Weights of a small model that answers yes/no questions on an image's attributes: fusion encoder width 128.
Rows from block 4 of the image encoder, named by matrix and row number. Rows with one number belong to one neuron. Each number is 128 + 24 x the weight over its row's rms, rounded and kept within 0 to 255. All counts start at 0. After the name is the row's rms in percent of the matrix's.
# gate: MLP gate (encoder.blocks.4.mlp.gate.weight, 1024x384), inputs 0-95
# fc1: MLP up (encoder.blocks.4.mlp.fc1.weight, 1024x384), inputs 0-95
# fc2: MLP down (encoder.blocks.4.mlp.fc2.weight, 384x1024, transposed), outputs 0-95
gate.464 102 [107 157 157 137 105 117 120 154 148 145 119 117 108 123 179 134 124 109 100 165 105 154 103  79 164 114 153 111 128 138 169 144 128 131 130  98  96 129 171  94 104  96 125 141 124 149  96 140 128  99 128 158 137 102 117 180 115 132 137 118 146 142 113 139 116 132 131 147 138 133 152 148 150 102 133 134 140 118  90 126 103 133 115 126 119 136  88 117 137 138 148 162 121 113 122 168]
fc1.464 100 [137 201 115 118 107 101 136 140 138 110 125 127  96 147 135 124 177 135  96 139 144 141 133 151  98 158 106 106 146 118 176 102 138 117 111 136 124 152 158 158 174 163 140 128 169  95  86  84  82  80 111 148 109  65 137 145 151 126 135 145  88  90 110 150 140 122 118  92  62 126 122 120 141  88 164 132 124 117 128 164 109 146  99 106 104 104 107 135 119 115 110 134 148 153 153 142]
fc2.464 101 [183 141 123 116 144 163 135  95 158 141 106 119 142 126 152 131 106 151 129 113 120 109 112 112 160  92 177 146  94 134 116 139  94  81 121 145 103 150 117  97 135 139 157 144  97 104 100 178 124 146 133 107 124 160 124 138 116 186  97 148 155 127 116  87 108 134 163 110 115 118 101  67 135 107 150 108 144 142 110 118 141  91 112 124 107 134 132  89 134 102 101  76 110 148 123 112]
gate.465 094 [135 118  97 145 121 128 140 120 149 135  70 130  98  87 201  93 151 132 168 131 159 152 141 134 153  92 146 138 155 119 164 145 181 140  89 155 144 148 131 124 140 100 151 131 112 110 117  83 181 149 145 154 134 177 144 148  68 126 141 122 122 128 126  86  92 137 169 147 107 141 179  92 163 124 131 128 148 114 159 180 105 131 105 162 139 116 130 159 151 135 136 137 177  82 127 131]
fc1.465 099 [141 135 160 173 165 139 147 120 121 110  84 146 169 121 118 125 126 142 158 100 118 162 131  92 140  95  92 144 112 135 124 112  85 125 142 115 151 137  87 111 117 163  94 161 134 132 115 133 151 149 124 150 120  79 146 113 121 131  98 129 166 168 126 120 117 128 162 102 148 126 156  85 142 121 164 182 128 125 137 135 114 133 117 130 154 155 118 164 129  46 150 122 120 148 138 139]
fc2.465 091 [134 124 136  94 137 100  75 128 119 135 132 124 179 141 127 122 146 140 140 170 127 123 170 126 138 149 143 116 121 123  67 130  96 137  83 135 138 128 128 123 105  82 118 111 117 140 126 150 128 117 120 142 116 119 157 133 111 136 103  85  89 143  78 138  91  90  69 116 153 139 120 116 134 133 117 165 126 121 124 131 103 120  88  77 119 100 140 152  88 122 109 130 167 127 160 151]
gate.466 100 [140 107  95 139 173  72 138 129 111 137 122 114 120 132 136 122 111  92 120 167 103 139 117 103 133 174 141 159 156 124 118 124 167 201 162 125 116 152 139 146 120 138 152 188 112 167 113 109  75 109 136 104 146 102 140  96 113 110 173  99 165 101 100 150 153 109 122 127 148  93 135 152 129 123 176 123  89 142 109 122 137 115 114 141 105 100 103 148 112 113 150 140 135 112 146 179]
fc1.466 104 [156 186 140 132 130 156 158 133 151 103 117 158 156 105 143 124 109 149 141 131 115 116 120 160 161 100 129  87 122 134  84 161 132  95 110 171 171 130 108 122  92 136 134 133 118 116 130 133  70  83 185 108 115 110 111 140 157 100  68 129 132 116 132 105 116 126 130 107 116 135 150 154 156 124  99  66 108 121 149 123 139 147 156 117  83 104 126 132 162 140  99 125 136 159 150 141]
fc2.466 099 [151 114 104 150 156 102 125 103 106 151 120 130 131 139 100 111  84 106 138 117 162 170 158 144  69 104 123 136 130  81 129 137 176 153  95 104 135 122 105 159 116 106 127 126 112 142 111  93 105 155 165 134 145 148 138 148 125  98 117 146 128 121 147 112 133  80 111 141 110 138 137 120 145 133 129 104 137 137 110 122 152 167 115 152 114 143 123 109  89 114 149 121  93 144 154 151]
gate.467 103 [113 130 121 119 174 157 148 142 139 125 129 151 111 167 126 117 139 134 127 129 141 128 150  93 142  95  94 129 146 125 153 133 135 118 166 191 122 106 120 152 141 121 129 147  96 124 149 144  67 155 121 135 104 143 102 113 148 151 150 128  96 122 133 128 105 128 123 141  87 177  89 159 102 172 132 119 120 136 113  80  84 132 125  92 130 128 135 164 161 127 111 128 109 120 144 139]
fc1.467 102 [134  94 130 114 119  77 123 137 135 104  93 109 106 140 112 149 171 124 155  96 145 111 155 144 168 130 102 125 144 126 158 140 142  99 181 172 129 128 126 146 125 141 136 139 105 137 160 120  99 111 122 132 122 166 154 119 149 147 134 121 117 133 168 138 101 123 125 122  89 139 128 148 128 133 125 147  94  86 121 140 131 104 134  88 147 150 117 146 132 124  78 161 127  76 155 140]
fc2.467 104 [130 162 117 165 104 150 101 142 126 141 140  96 117 126  96 117 158 122 126 140  99 188 170 121 121 118 149 113 150  77 127 127 153  88 130 133  89 142 130 100 123 133 134 131 129 158 146 123  98 130  97 121 121 120 131 102 114 123 138  87 124 110 156 136 134 149 132 126 183 156 153 124 128 127 167  96 172 108 120 116 115 125 152 173  69 158 178 158 113 132 114 130 125 130  89 156]
gate.468 100 [125 120 157 132 119 105 137 105 143 139 147 184  84 150 131 131 112 133 186 122 157 114 141  99 163 112 143 112 120 134 135 125 115 129 133 149  76 128  80 101 161 125 128 156 140 100 130 170 126 162 120 126 108 123  91 137 120 169 135 130  84 163 121 155  93  89  91 131 153  99 149 108 105 164 122 110 138 121 110 110 141 129 126 175 167 146 101 119 134 136 112 146 111 161 146 142]
fc1.468 102 [115 113  97 122 130  99 159 113 111 139 112 121 116 138 126 114 131 136 162 155 147 111 136 134 132 105 144 109 184 144 145 156 134  92 151 169 104 193 135 104 125 135 158 144 128  87 149 111 128 164  90 117  94 148  98 101 122 167 149 166  85 143  94 131  86  98 102 126 150 150 126 153 126 126 134 120 120 107 108 153 153 117  88 175 144 123 127 139 150 131 148 121 120 125 131 132]
fc2.468 104 [102 127 101 165 144 167  98 137 116 117 180  66 144 141 117 125  89 115 121 135 150 139  90 128 122 101 128 118 129  89 161 138 151 124 135 119 113 115 114 161 117 189 130 112 167  90  98 110 121 120  82 131 147 132 137 146 114 139 128 115 112 105  94 148  97 158 102 143 140 161 102 138 106 133 157 138 176 141  97 107  91 135 159  88 147  52 152 137  83 150  89 133 133 125 143 128]
gate.469 095 [163 153 116 116 126 125 108 103 142 153 138 125 137 118 140 133 132 113  87 123 129 118 122 130  99 144 146 116 128 169 179 137 132 130 152 135 155 157 137 162 113 124 119 143 155 114 158 123 131 132 131 155 120 139 154 158 113 150 109  98 183 115 135 123 128 149 113 134 147  81 123 125 196  92 149 149 143 143 120 123 127 138 104 104 144 169 123 128 165 150 130  99  88 114 165 138]
fc1.469 098 [138  86 114  95 103 102  72 162 129 140 126 157 125  91 125  88 118 121  73 109 142  94  89 120 128 101 157 168 147 132 128 129 171 148 109 100 140 166 151 159 147 125 147 157 139  96 131  91 117 129 175 131 121 124 139 142 139 155  79 141 146 147 169 123  96 129 123 116 112 109 141 127 156 112 151 121 134 112 108 105 150 124 139 110 114 154 139 130 141 159 158  99  78 154 112 140]
fc2.469 094 [143 133 110 132 136 132 100 138  99 129  81 120 110 118 123 120 149 105 106 161 154 145 100 171 112 123  93 131 138  82 105 161 120 121  82  99 130 152 127 118 134 111 132 132 118 150 154 132  96 120 125 125 119 138 118 138 135 130 127 116 150 107 138 131  80 172 150 150 146 140  64 175 144 123 139 180 138 124 104 107 147 117 120 141 149 126 123  91 151 131 173 136 109 113 142 108]
gate.470 096 [ 57 159 120 102 132  98 134 105 154  88 155 126 145 139 137 142 137 130  59 154 137  95 167  98 112 152 135 138 112 126 121 146 138 162 152 104 156 106 145 149  74 133 111 147 115  97 138 134 127 105 102 119 108 115 113 131 158  85 117 147 136  64 106 119 155 107 139 134 132 105 147 203 141 116 143 148 142  98 178 171 158 107  98 141 114 101 145 149  97 110 162 165 180 122 157  86]
fc1.470 097 [118 124 108  91 128 118 138 157 151 143 153 122 139 108 146 146 102 110 142  80 122 133 123 100 113 168 129 175 142 117 135 136  90 147 128 116 189 124 166 130 120  89 168  91  98 118 135 161 135 131 108 160 140  90  99 118 150 115 139 146 119 113 140 111 146 116 127 138 107  74  99 149 121 121 155  90 114  86 148 138 161 112 131 126 168  77 123 154 110 104 136 124 156 125 104 121]
fc2.470 100 [138 125 142 120 122 110 170 176 136 138  83 168  96 168 115 122  68 183 113 158 124 131 156 150 113 149 129 103 133 156 123 119 133 120 124 109 130 113  86 142 167  84 117 113  79 107 158 133 102  93  97 130 130 171 110  89 122 146 100 117 104 131 123 127 160 122 121 143 158 106 135 124 144  62 107 120 104 142 115 124 130 129 121 126 168  84  99 152 146 143 122 135 123 156 112 100]
gate.471 106 [113 146 111 134 132 141 135 111 162  79 144 137 106 106 113 105 145 130 117 192 137 146 116 198 135 143 132 114 102 134 111 146  96  96 160 127 122 129 103 109 107 153 161 150 159 157 130 108 127 135 169 143 115  79  95 144  77 158 155 123 102 151 115 130 146 129  87 119 120 103 146 147 158 101 163 136 110 137 123 132 129 140 129 202 160  77 103 119  62 179 134 119 141 140 136 127]
fc1.471 107 [177 156 128 126 143  92 130  97 144 137 112 106 144 138 136 138 139 110 168 102 161 125 111 108 131 110  88  97 128  78 137 120 127 170 120 129 154 125 160  97 155 135 131 118 128 128 135 156 143 101 138 154 135 120 169  98 157 143 100 135 133 109 135 137 161 140 148 124 139 152 171 129  59 130 137  96  86 147 144  82 136 118 154  84 121 150 138 149 135 109 114 143 117 142 134 128]
fc2.471 105 [122 115 165  76 106 117 155 127 171 124 124 116  98 108 158 178 127 134 134 119 156 123 147 132 116 118 124 110 135 134 111 130 133 122 110 102  85 167 107 134 152  94 138 129 129 107 149 167 128 135 166  72 120 128 117 177 100 128 139 123 143 129 124 115 123 135 124 144 101 167 130 108 109 150  60 129 187 142 161 148 120 171 151 168  85 109  86 120 142 134 132 115 120 113 140 127]
gate.472 108 [123 119 140  82  99 148 160 116 110 176  97 116 110 113 175 160 172 144 145 117 155 169 127 154 152 123 104 161 112 109 130 107 150 148 119  85 122 132 139  83  84 125 131 122 142 141 145 103 155 147 107 165 160 147 150 136 136 120 136 116 142 160 152 114 105 107 145 146 126 121 100  97 131 123 111  96 129 143 116 114 103  61 112 148 136 112 110 157 122 167 136 133 112 135 157 131]
fc1.472 108 [162 106 182 155 104 137 116 144 114 116 124 142  76 141 104 129 141 118 123 109  72 155 137 110  96 140 108 104 130 113 148 120 141 142  82 150 122  93 136 144 136 115 166 145 114 130 124 151 123 176 108 127 122  62 115 152 131 110 131  86  89 133 143 109 145 108 142  96 137 124 147 124 126 104 118 101 135 168 159  96 129 133 126 140 149 117 134  91  83 107  38 109 164 127 115 154]
fc2.472 109 [135 134 146  91 139 148 126 138  83 165 174  82 101 128 151 117 166 138 155 136 122 108 142  85 151  94 154 113  96 141 108 139 120 123 120 185 126 123 143 141 142 164 107 147 144 115 120 160  83 132 116 109 152  81 132  87 105 128 186 102 139 100  89 122 137 100 116 150  91 104 117 135 113 130 129 131  94 158 133 140 140  94 127  91 117 153 112 109 134 155  98 112 129 134 164 134]
gate.473 113 [111 118  90 107 123 146 146 148 125  92 124 109  98 127 132 107 144 107 100 131 133 184 130 137 106 109 135 135 154 125 129  70 125 109 125 104 169 184  87 100 140 158 118 169 163 134  81 102 141 133  93 153  96 113  96 134 125 157 144 131 110 117 127 101  87 150 102  89 130 148 116  99  80 158 108 125  95 103 124  95 118 147 134 115 138 124 153 151 106 133 157 122 129 176 123  94]
fc1.473 101 [149 112 130 157  96 126  97 127 105 139 102 183 139 121  94  99 106 143 152 101 124 118 115 180 143 123 124  93 102 139 118 152 111 168 141 146 146 133 166 159 139 107 189 108 108 149 168 105 119  94 112 106 134 155 161 119 126 109 146 151 145 125 101 137 176 111 155 129 117 154 146 132 142 109 125 104 166 124 106 112 180 104 145 139 117 133 156  98 100 120  85 150 139 123  88 153]
fc2.473 108 [141 107 123 145 131  91 106 116 124 136 101 155 154 151 120 139  94 123 106 104 138 123 163 133  93 142 145  91 125 162 180 139 171  92 145 135 103 137 108 141 109  99 136 146 115 124 170  73 166 153 127 149 102 119 103 109 132 125 147 135  91 152 147 148 152 150 160 117 139 109 172 100 138 163 134 101 107 143 116  99 117 146 177 145 129 160  81  93 146  97 139 133 127 176 106 179]
gate.474 099 [174 130 143 133 108 120 144  78 126 152 152 172 136 117 102 120 124 141 113 162 134 109  78  88 146 121 195 102  94 145 147 142 132 114 117 116 147 162 143 108 182 115 128 157 105 134 134 144 129 109 110 144 188 156 175 106 134 101 117 159 152 158 136  88 129  67 142 136 153  91 145 162 111 142 109 123 144 113 186 122 125 130 151 138 133  46 104 109 117 124 100  92 140 139 120 124]
fc1.474 101 [119 121 124 113  90 148 114 126 120 154 182 133 126 138 146 134  81 127 127 113 129  93 129 107 154 121 120 117 104  86 130 124  99  91 135 154 150 138  88 176 166 127  75 113 132 132 151 126 138 102 160 112 138 174 124 152  95 167 166 118  91 150 103 128 136 116 141 133 108 126 127 200 135 121 139 127 126 109 190  93 137 154 101 118 132 131 122  95  77 128 162 140 160 139 156 106]
fc2.474 099 [ 91 124  99 105 147 192  71 151 135 158 136 149 169  72 153 146 156 129 119 154 149 157 102 126 153  85 123 165 113 159 147 121 151 111 141 156 132 131 172 156 103 118 122 104 172 113 142 100 133 172 121  96 133 103 152 111 136 158 188 150 124 127 138 116 141 103 134 118  89 121 151  94 149 141  73 118  74 100 179 129 111 135 121 121  78 144 165 130 142  89 161 118 126 149 119 113]
gate.475 102 [174 155 130 163 114 116 128 136 138 117  84 119 110 150 153 102 149 144 133 135 125 113 128  89 107 149  92 101 118 107 151 171  81 136 173 121 125 165 167 147 125  78 121 119 100 169 111 141 166 127 156 157 130 113 121 126 144 110 139 150 126 110 143 146 136 111 125 112  62 145 127 140  99 138 147 157 144 116 134 147 147 139 149 128 156 145 136 143 141 169 119 172 163 105 153 125]
fc1.475 104 [100 116 151 140 160  87  79 169 105 148 113 131 112 129 126 105 123 168 132 133 111 137 112 141 153 114 151 132  97 120 147 106 149 173 132 168 151 168 127 124 128 103 135 152  97 120 136 119  90 179  90  78 165 129 129 103 147 106 116 154 166 161 158 145 161 133 122 134 112 140  97 143 116 128 119 133 103 135 127 151 159 135  68 159 106 126 129  94 122 140  98 116 119 110 143 120]
fc2.475 097 [176 102 120 166 130 142 108 100 127 145 127 157 173 145  66 145 145 123 124 115 132 192 125 157 130 117 108 119 146 128 125 118 157 107 129 149 128  92  90 108  87 103 107 146 108 107 156 108  98 147 132 132 116 154  56 121 115 129 143 139 151 150 213  62 137 126  94 122 125 166 128  37 127  98 102  89 154 136  77 115 105 150 122 144 112 134 113  91 156 135  98 110 125 144 132 131]
gate.476 109 [106  85  88  89  64 195 140 126 103 124 127 118 119 134 157 163 132 145 138 151 127 121 132 134 134 139 124 113 113 132 158 143 114 118 145 129 171 118 164 112 126 137 166 145 138 114 122 142 112 143  96 171 108 136 111 117 131 137  87 149 123  77  83  90 108 109 165 100  90 190 111 134 117 116 147 124 144 184 146 128 168 126 115 120 131  96 124 135 144 121  96 152 129  99 111 133]
fc1.476 105 [121  92 105  96 107 123 143 135 152 125 149 153 164 135 105 132 181  96 186 120 122 169 177  89 162 128 129 151 156 160 113  90  96 128 118  87 131 113  83 146 161 146 137 152 109 132 100  92 100 110 120 116 102 137 137 131 112 128 155 130 172 138 131 180 139 145 136 149 146 109 165 140 161 122 141 136 147 151 147 139 122 153 115 128 145 115 123 101 127 142 136 127 164 112 109 157]
fc2.476 102 [147 112 127 126 167 124 120 152 110 123 172 102 147 130 141 144 124 112 108 143 105 157 110  98 154 155 123 109 133 161 153 139 134 128 140 142 144 130  88 137 125 122  91 138 169 139 110 124 102 123 140 139 103 153  69 149 158 103 144 135  64 194 158 136 164 128 143 137 137 154 143 122 175 154 117 116 114  97  94 121 121 110 163 128 139  94 109 107 116 116 132 117 134 119  83 145]
gate.477 098 [154  73 137 145 149 118  88 153  76  58 104 118 121 129 118 136 143 138 119 129 146 141 108  57 105 113 105 124  91 164 147 158 171 110  98 160 127 119 132 147 153 161 105 125  99 145 145  59 169 129 133 104 172 152 130 140 140 164 113 162 107 104 108  94 134 122 224 103 101 126 136 117 118 106 124 111 111 145 189 141  98 122 121  89 120 104 128 154 142 141 149 152 101 115 122 151]
fc1.477 093 [158 124 148 113 103 119 159 125 121 125 104 128 112 109 113 160 122 110 136 138 156 141  95 137 143 103 181 172  93 130 126 122 129 119 138 144 119  85 103 131 165 140 135 175 124 169 133 105 162 130 166 100 144  96 115 124 141 131 143 155 125  99  99 117 128 129 118  82  99 125 158 119 167 114  89 126 121  95 158 112 123 133 138 136 155 112 147 146 135 139 132 154 124 145 119 137]
fc2.477 095 [106 170 139 144 144 111 122 105 129 148 122 109 122 163 139 138  95 127 169 125 102 127 116 107 102 145 160 139 117 120 138 113 157 165 134 155 140 148 161 186 132 167 112 109 129 129  91 140 146 116 107 117 167 117 112 123 106 122 152 119 123 169 111 142 134 135 129 133  78 130 143 170 134  72 152 110 124 114 151 112 149 129 174  82 147 151 146 125 163  89 167 151 128 160 156  97]
gate.478 099 [ 94 148 139 123 115 103 119 116 128 150  96 112 175 154 114 160 110 116 134 155 141 131 146 107 155 143 165 105 112 135 162 165 112 152 123 104 154 111 125 160  91 117 124 112  96 120 135 162 149  99 146 124 108 155 129 140 124 110 104 106 113 102 153 125 120 174 128 174 139 105 114 149 102 129 111 108 107 137 121 200 102 104 176  85 117 176  81 103 124 108 127 129 131 119 154  90]
fc1.478 100 [131 102 144 207 144 146 122 139 106 145 154 128 125 105 116 128 102 127 112 125 156 107 143 105 157 111 134 130 118 130 177 148 102 124 142 145 125 138 130 102 118 103 157 109 114  99 155 122 148 119 145 206 134 100 132  86 131 126 142 147  94 116 119 105 117 109 106 130 144  93 145 106 112 134 135  82 135 162 125 117  91 143 115 129  98 119 118 196 142 103 146 124 169 131 110 133]
fc2.478 099 [152 177 119  91 129 106 138 152 136 131 123 155  90 157 137 107 135 175 187 158 115 178 141 127 117 122  92 165 122 143 143  92 122 158 186 181 146 120  91 154 125 139 116 122 136 115 108 142 151 132 127 147 126 106  84  89 113 133  97  92 130 149 100  90 126 117  82  83 134  94 125 123 124 137 143 158  73 118 164 151 131 136 108 121 160  97 182 126 117 140 136 117 108 117 114  91]
gate.479 100 [140 114 134  85 116  92 168 100 155 151  94 152 145 126 134 109 145 153 143 110 146 145  71 108 148 127 127 150 150 149 123 165 145 123 122 150 121 122 141 135 157 145 112  90 123 161 129 105 111 155 146 138 136 157 134 114 130 127 187 148 149  90 119 146 151 128 145 140 139 116 130 118  97 124 119 133 126 164 163 134 176 136 120 115 142 134 135 154 167 112  93 125 148 161 124 143]
fc1.479 100 [137 117 126 108 178 144 117 139 118  79 124 143 137  95 114  66 158 141 116 143  85 157 148 144 126 145 119 122 126 123 155 142 155 117 145 132  98 141 128  78 109 169 136 127 132 169 131 154 118 124 149 172 133 128 125 169 117 114 138 161 131 116 107 137  86 109 117 153 121 110 177 109 125 123 135 152 137  42 145 126 166 167  73 129 148 104  73 139 107 140 133 100 163 148 164 135]
fc2.479 099 [161 115  98 117 138 109 110 106 139 128 120 139 164 100 110  86 116 103 116 110 139 105 117  92 116 166 163 104  85 100 121 148 108 152  88 135 143 131 113 143  73 139 135 139 100 146 117 182 178 107 114 143 142  84 148 167 132 115 135 158 118 123 123 167 137 101 160  99 128 126 164 151 122 121 137 139 152 144 130 122 148 151 124 166 158 105 155 156  88 151 147 143 143 141 147  85]
gate.480 095 [142 108 137 116 149  76 139 152 185 166 124  81 127 107 116 128 121 104 115 143  96 127 141 123 158 116  91 106 130 163  95 120 123 135 131 115 125 111  88 169 141 154 156 145  86 185 121 133 129 165 137 118 152 125  96 112 126 169 124  99 138 152 124 116 144 130 159 126  99 118 137 150 156 117 142 145 136 125 192 154 179 117 126 125 116  94 156 122 111 112 127 108  87 142  94 149]
fc1.480 093 [124 150 135 137 107  96 112 152 121 125 127 140 172 128 171  63 123 140 147 175 144  88 140 129 145 164  66 136 116 121 121 123  89 155 129 155 143 108  88 124 137 105 137 147 107  92 134 176 121 150 109 174 132 137 135 141 149 157 154 112 141 161 128 112 137 140 104 152 139 117 124 142  71 146 142 135 146 149 120 124 138 105 110 103 170  91 178 143 169 155 127  97  54 107 110 154]
fc2.480 091 [138 120 114  97 107 148 125 119 134 102 151 118 109 124 153 142 130  69 110 111 105 127 171 115  99  98 140  74 110 143 104  84  96 149 149 105 160 114 112 118 138 126 135 153 132 104 142 129 167 123 126  98 140 141  95 105 115 148  96 131 126 136 110 119 130 127  86 121 137 127 126 126 151 112 122 130 145 128 115 193  77 126 117 155  96 110 131 168  88 160 153 123 154 109 180  96]
gate.481 104 [149 150 123 145 130 127 172  89 128 172 184 118 147 126 137 127 129 126 101 117 170 119  90 139  64 154 153 125  87 107 132 116 118 124 117 136 112 146  89  91 134 133 107 131 133 125 124 185 120 114 117 140  85 143 137 142  90  98 144 139 136  87 137 136 108 170 102 143 133 146 104 121 139 177 136  81 113  82 153 118 106 106  94 144 137 114 116 104  98 116  91 120 115 138 120 144]
fc1.481 101 [110  90 133 136  92 132 112 117 131 191 176 129 156 123 173 102 120 155 155 168 143 145  88 109 149 183 133 116 127  88 109 135 156 107 136 126 153 104 123  69 138 124  95 109 157 153 126 175 110 131  86 146 116 125 148 152 140 111 136 125 137 107 117 140 120 139 128 136 172  88  93 144 135 151 113 134 154  93 126 134 134 151 162 132 162 157 150 114 131 135 142 150 138 138  95  87]
fc2.481 103 [197 130 180 140 127  93 149 110 117 112 139 110 136 148  94 150 151 145 126 118 157 139 138 129  81 113 138 156 137 140 132  91 134 141 125 125 129 122 160 151 116 139 130 151 114 128 154 148 132 138 166 172 137 112 133 148  96  69 108 113  98 144 112 128 105 119 134 111 135 116 145 107 159  99 110 130 134 126  90 120 120 111  93 138 108 117 151 161 155 108 114 116  94  95 125  64]
gate.482 094 [151 155 121 167 131 119 129 145 115 133 122 115 139 144 101 115 173 142 143 123 116 149 160 118 123  98 164 178 112 105 127 121 147  66 128 156  92 108 122 141 181 114 141 126 153 126 104 172 152 138 143 135 135 124 119 116  99 160 138 145 135 129 161 106 144 123  89 165 114 155 126 132 119 146  89 107 123 140 121 163 189 150 122 124 106 141 127 135 101 146 140  99 138 142 113 140]
fc1.482 096 [149 146 117 159  86 111 123  80 136 120  92 168 131 104 126 167 146 175 118 114 144 118 132 154 165 105 119 130  90  89 138 165 158 127 129 123 148 149 130 113 130 124  94 114 100 104 107 100 134 128 146 121 116 133 129  80  97 140 124 104 168 113 127 125 157 156  92 123 133 145 126 131 108 100 131  85 195 143  90 152 137 137 117  79 123 145 124 138 132 148 132 196 168  99 137 103]
fc2.482 099 [144 180 143 146 120 148 112 117 146 172 152  98 143  74 152 131 127 111  85 103 124 142  70 120  73  94 163 106 173 124 133 125 109 112 124 139 121 158 155 143 181 157 164 150 121 139 112 155 144 112 145 155 136 127 164  91 123 120 125  82 137 101  98 143 115 146  86 142 174 121 115 132 149 163 146 110 175  79 163 153 117 110 134 127 144 129 134 132 152 157 126 146 133  68 128 146]
gate.483 101 [144 156 134 145 138 126 115 106 158 136 157  81 104 118 148 111 137 125 104 121 116 171 171 162 157 157 113 179  91 154  48 126 119 184 152  85 146 111 150 108 135 163  99 116 146 124  98 159 159 117 101 113 108 139  86 120 160 118 130  93 133 107 119 151 141 110 128 100 113 124 156 129 123 122 122 114 120 133 120 171 125 132 125 151 120 138 120 115 119 141 141 148 149 132 113 130]
fc1.483 094 [146 121 162 145 112 128 102 145 136 146 132 116 117 109 127  60 145 100 123 144 113 153 136 126 103 142 114 121  87 145  67 117  98 159 134 104 117 111  95 122 104 140 156 114 141 152 124 113  86 116 116 153  93 136 101 101 136 153 136 144 133 121 144 127 127 128 114 127  83 142 155 100 107 166 117 125 120  89 174 144 134 143  83 139 121 132 132 106 159 150 100 125 130 144 140 161]
fc2.483 098 [137 105 145 106 141 110 107 156 143 159 136 137 150 131 137 119  67 158 112 116 103 110 151 139 145 130 101 146  88 124  99 143 114 161 104 160 114 127 128 155 113 126 124 144 149 150 157 197 145 113 128 163  99 110 177 168 112 137 118 147 129 159 139 125  95 104  91  94 140 151 123 140 125  88 113 119 145 126  84 119 116 146 111 115 128  97 130 129 117 112 111  81 104 149 155 154]
gate.484 102 [ 81 151  98 118 160 142 161 121 140 143 178  95 107 183 127 156 142 122  92 107 150 123 130 130 153 163 108 121 120 114 165 145 104 117 113 117 127 162 138 132  63 153 119 128 118 135 112 104 132 114 145  81 146 102 123 116  97  96 101 133 110 131 149 145 125 121 120 109 120  98 103  97 126 135 139 162  98 128 128 116 155 112 158 115 107 100 145  99 121  95  97 135 159 113 102 148]
fc1.484 106 [177 126 106 121 129  96 145 127 133 119 107 136 102  97 127  64 127 148 167 134 165 126 100 129 140 125 149  88 147 133 114 126 172 138 116 134 105 100 163 167 172 119 152 117 116 112 102 139 138 136 144 128 137 125 115 138  99 153 140 140 122  85 123 140  87 140 115 125 123  88  90 154 131  78  90 136 161 149 135 143 132 150 137 134 153 131 139 122 118 152 178 144 115 150 202  85]
fc2.484 103 [150 131 100 113 107 131 162 133 136 103 126 125 123 123 130 152 152 147 101 115 143 126 200 135 141 145  87 115 121 128 105 114 130 144 113  98 180 152 124  68 107 123 119 105 117 149 145 118 156 119 178  98 151 132 139 150 129 139 111 132 135 146 129 138 138 156 145 166 119 118 166 144 109 124 130 125 169 104 159 115 117 104 129 147 108 139 116 123 141 159 154 131 145 130 153  83]
gate.485 105 [137  68 114 131 135 126 115  84 112 151 124  98 119 117  94 101 126 122 133 109 122 118 134 124 102 146 118 153 110 153 141 134 122 116 145 130 141 149 118 122  88  77  89 175 127  96 152  98 112 165  99 127 132 156 107 132  89 121  90 107 148 154  88 104 128 115 176 141 167 102 126 107 143 132 103  80  90 100 140 157 167 150 156 110 148 177  98 130 139 149 125 146 148 145  97 144]
fc1.485 109 [136 130 107  86  98 181 133 139 124 150 134 133 103 111 152 138 109 109  93 173 163 173 135 127 109 123 109  89 122  88 145  92 146 141 138 132 159 133 117 121 126 128 136  88 159 126 150 170 100 119 141 140 124 112 120 132 121  78 147 135 131 124 117 135 130 139 111  97 163 125 133 124 130  76 149 131 119 112 135 119 144 122 112 139 134 123 155 205 136  98 143 117 122 146 114 147]
fc2.485 112 [141 136 147 123  86  92 136  96 124 142 126 105 138 118 141 135 120 141 112 145 139 138 160 152 164 132  70 172 137  82 126 100 113 132 112 149 147  88 114  92 159 131 137 170 162 106 172 126 110 182 189 156 112 145 124  97 125 155 137 136 106 116 101 128 142 122 155  95 102  97 133 120 129 158 114 164 166  92  71 161 157 134 149 172 103 129 157 123 118 128 138 142 145 142 112 117]
gate.486 102 [100 123 156  84 103 134 144 131 122 129 148 140 164 110  92 130 166 160  93 135  89 135 134 150 161 120 111 119 130 133  98 122 122 171 103 141 152 123 158 124 145 111 110  94 122 119 133 132 178 101 105 126 152  97 163 169 146 122 103 126 132 116 186 118 149 115 159 127  81 112 143 117 121  93 161 122 144 133 126  87 150 173 112 158 126 117 134  97  95 148 126  85 109 155 132 113]
fc1.486 101 [135 131 180 141 113 128 129 162  99 118 117 116 155 136 121 127 108 151 187 106 101 112 143 133  89 131  99 194 148 115  81 154 137 134 120 158 142 114  77 130 128  71 119 126 109 153 104 135 152 123 160 139 167 138 140 164 129 119 130 122 147 153 104 127 133 141 114 144 122 154 165 137 103 130 158 128  90 111 135 133 142  82 126 104 116 132 145 147 142 114  94 102 126 149 119 101]
fc2.486 104 [116 114 118 124 105 123 125  98 147 133 151 166 130  40 137  97  88 123 142 105 152  77 124  99 144 152 118 152 151 122 154 135 135 146 155 107 128 112 139 109 115 142 135 145 139 122 127 147 119 112 154 127 117 148 139 133 108 106 122 123 120 148 117 112 154 147 125 146 102 134 168 152 104 117  99  84 121 123 152 148 110 109 158 146 111 129 124 137 144  94 148 170 140 140 138 117]
gate.487 097 [112 148 154 162  83 131 139 122 185 128 122 127 167 124 135 155 140 101 102 153 145 109 105 133 122 140 133 155 142 119 165 133 126 105 136 124 150 128 146 133  89 114 149  92 131 136 125 113 102 113  92 129 150 109 144 155 118 110  94 152 168 129  83 121 160 102 191 138 148 159 163  96 136 153 117 125 141 145 126 128 104 107 149 110 152  73 144 120 129 135  95 118 141 159 113  63]
fc1.487 103 [ 86  91 195 147 155 106 124  88 112 158 158 108 118 155 112  97 162 138 116 122 134 111 110 168 123 117 136 127 103 167 116 113  90  71 105 149 109 121 161 137  85 141 118  97 101  97 114 150 131  75 137  85 150  87 108 132 125 114 140 157 126 141 101 128 113 146 149 138 101 154 109 121 134 154 164 112 122 120 156 142 150 107 126  75 121 148 100 143 104 157  76 133 144 127 135  94]
fc2.487 102 [150 111 106 148 137 125 109 138 113 120 114 131 160 144  84  93 119 149 151 103 154 143 182 121 122 132  97 129 144 111 126 127 100  72 135 180 115 131 112 115 108 173  79 120 127 126 123 152 117 116 122 134 170 194  94 152 123 130 109 106 134 127 126 114 111 163  87 130 138 100 139 127 174 136 188  87 120 138 119 127 120 159 122 133 119 140 179 122  88 137 116 127 165 119 139 164]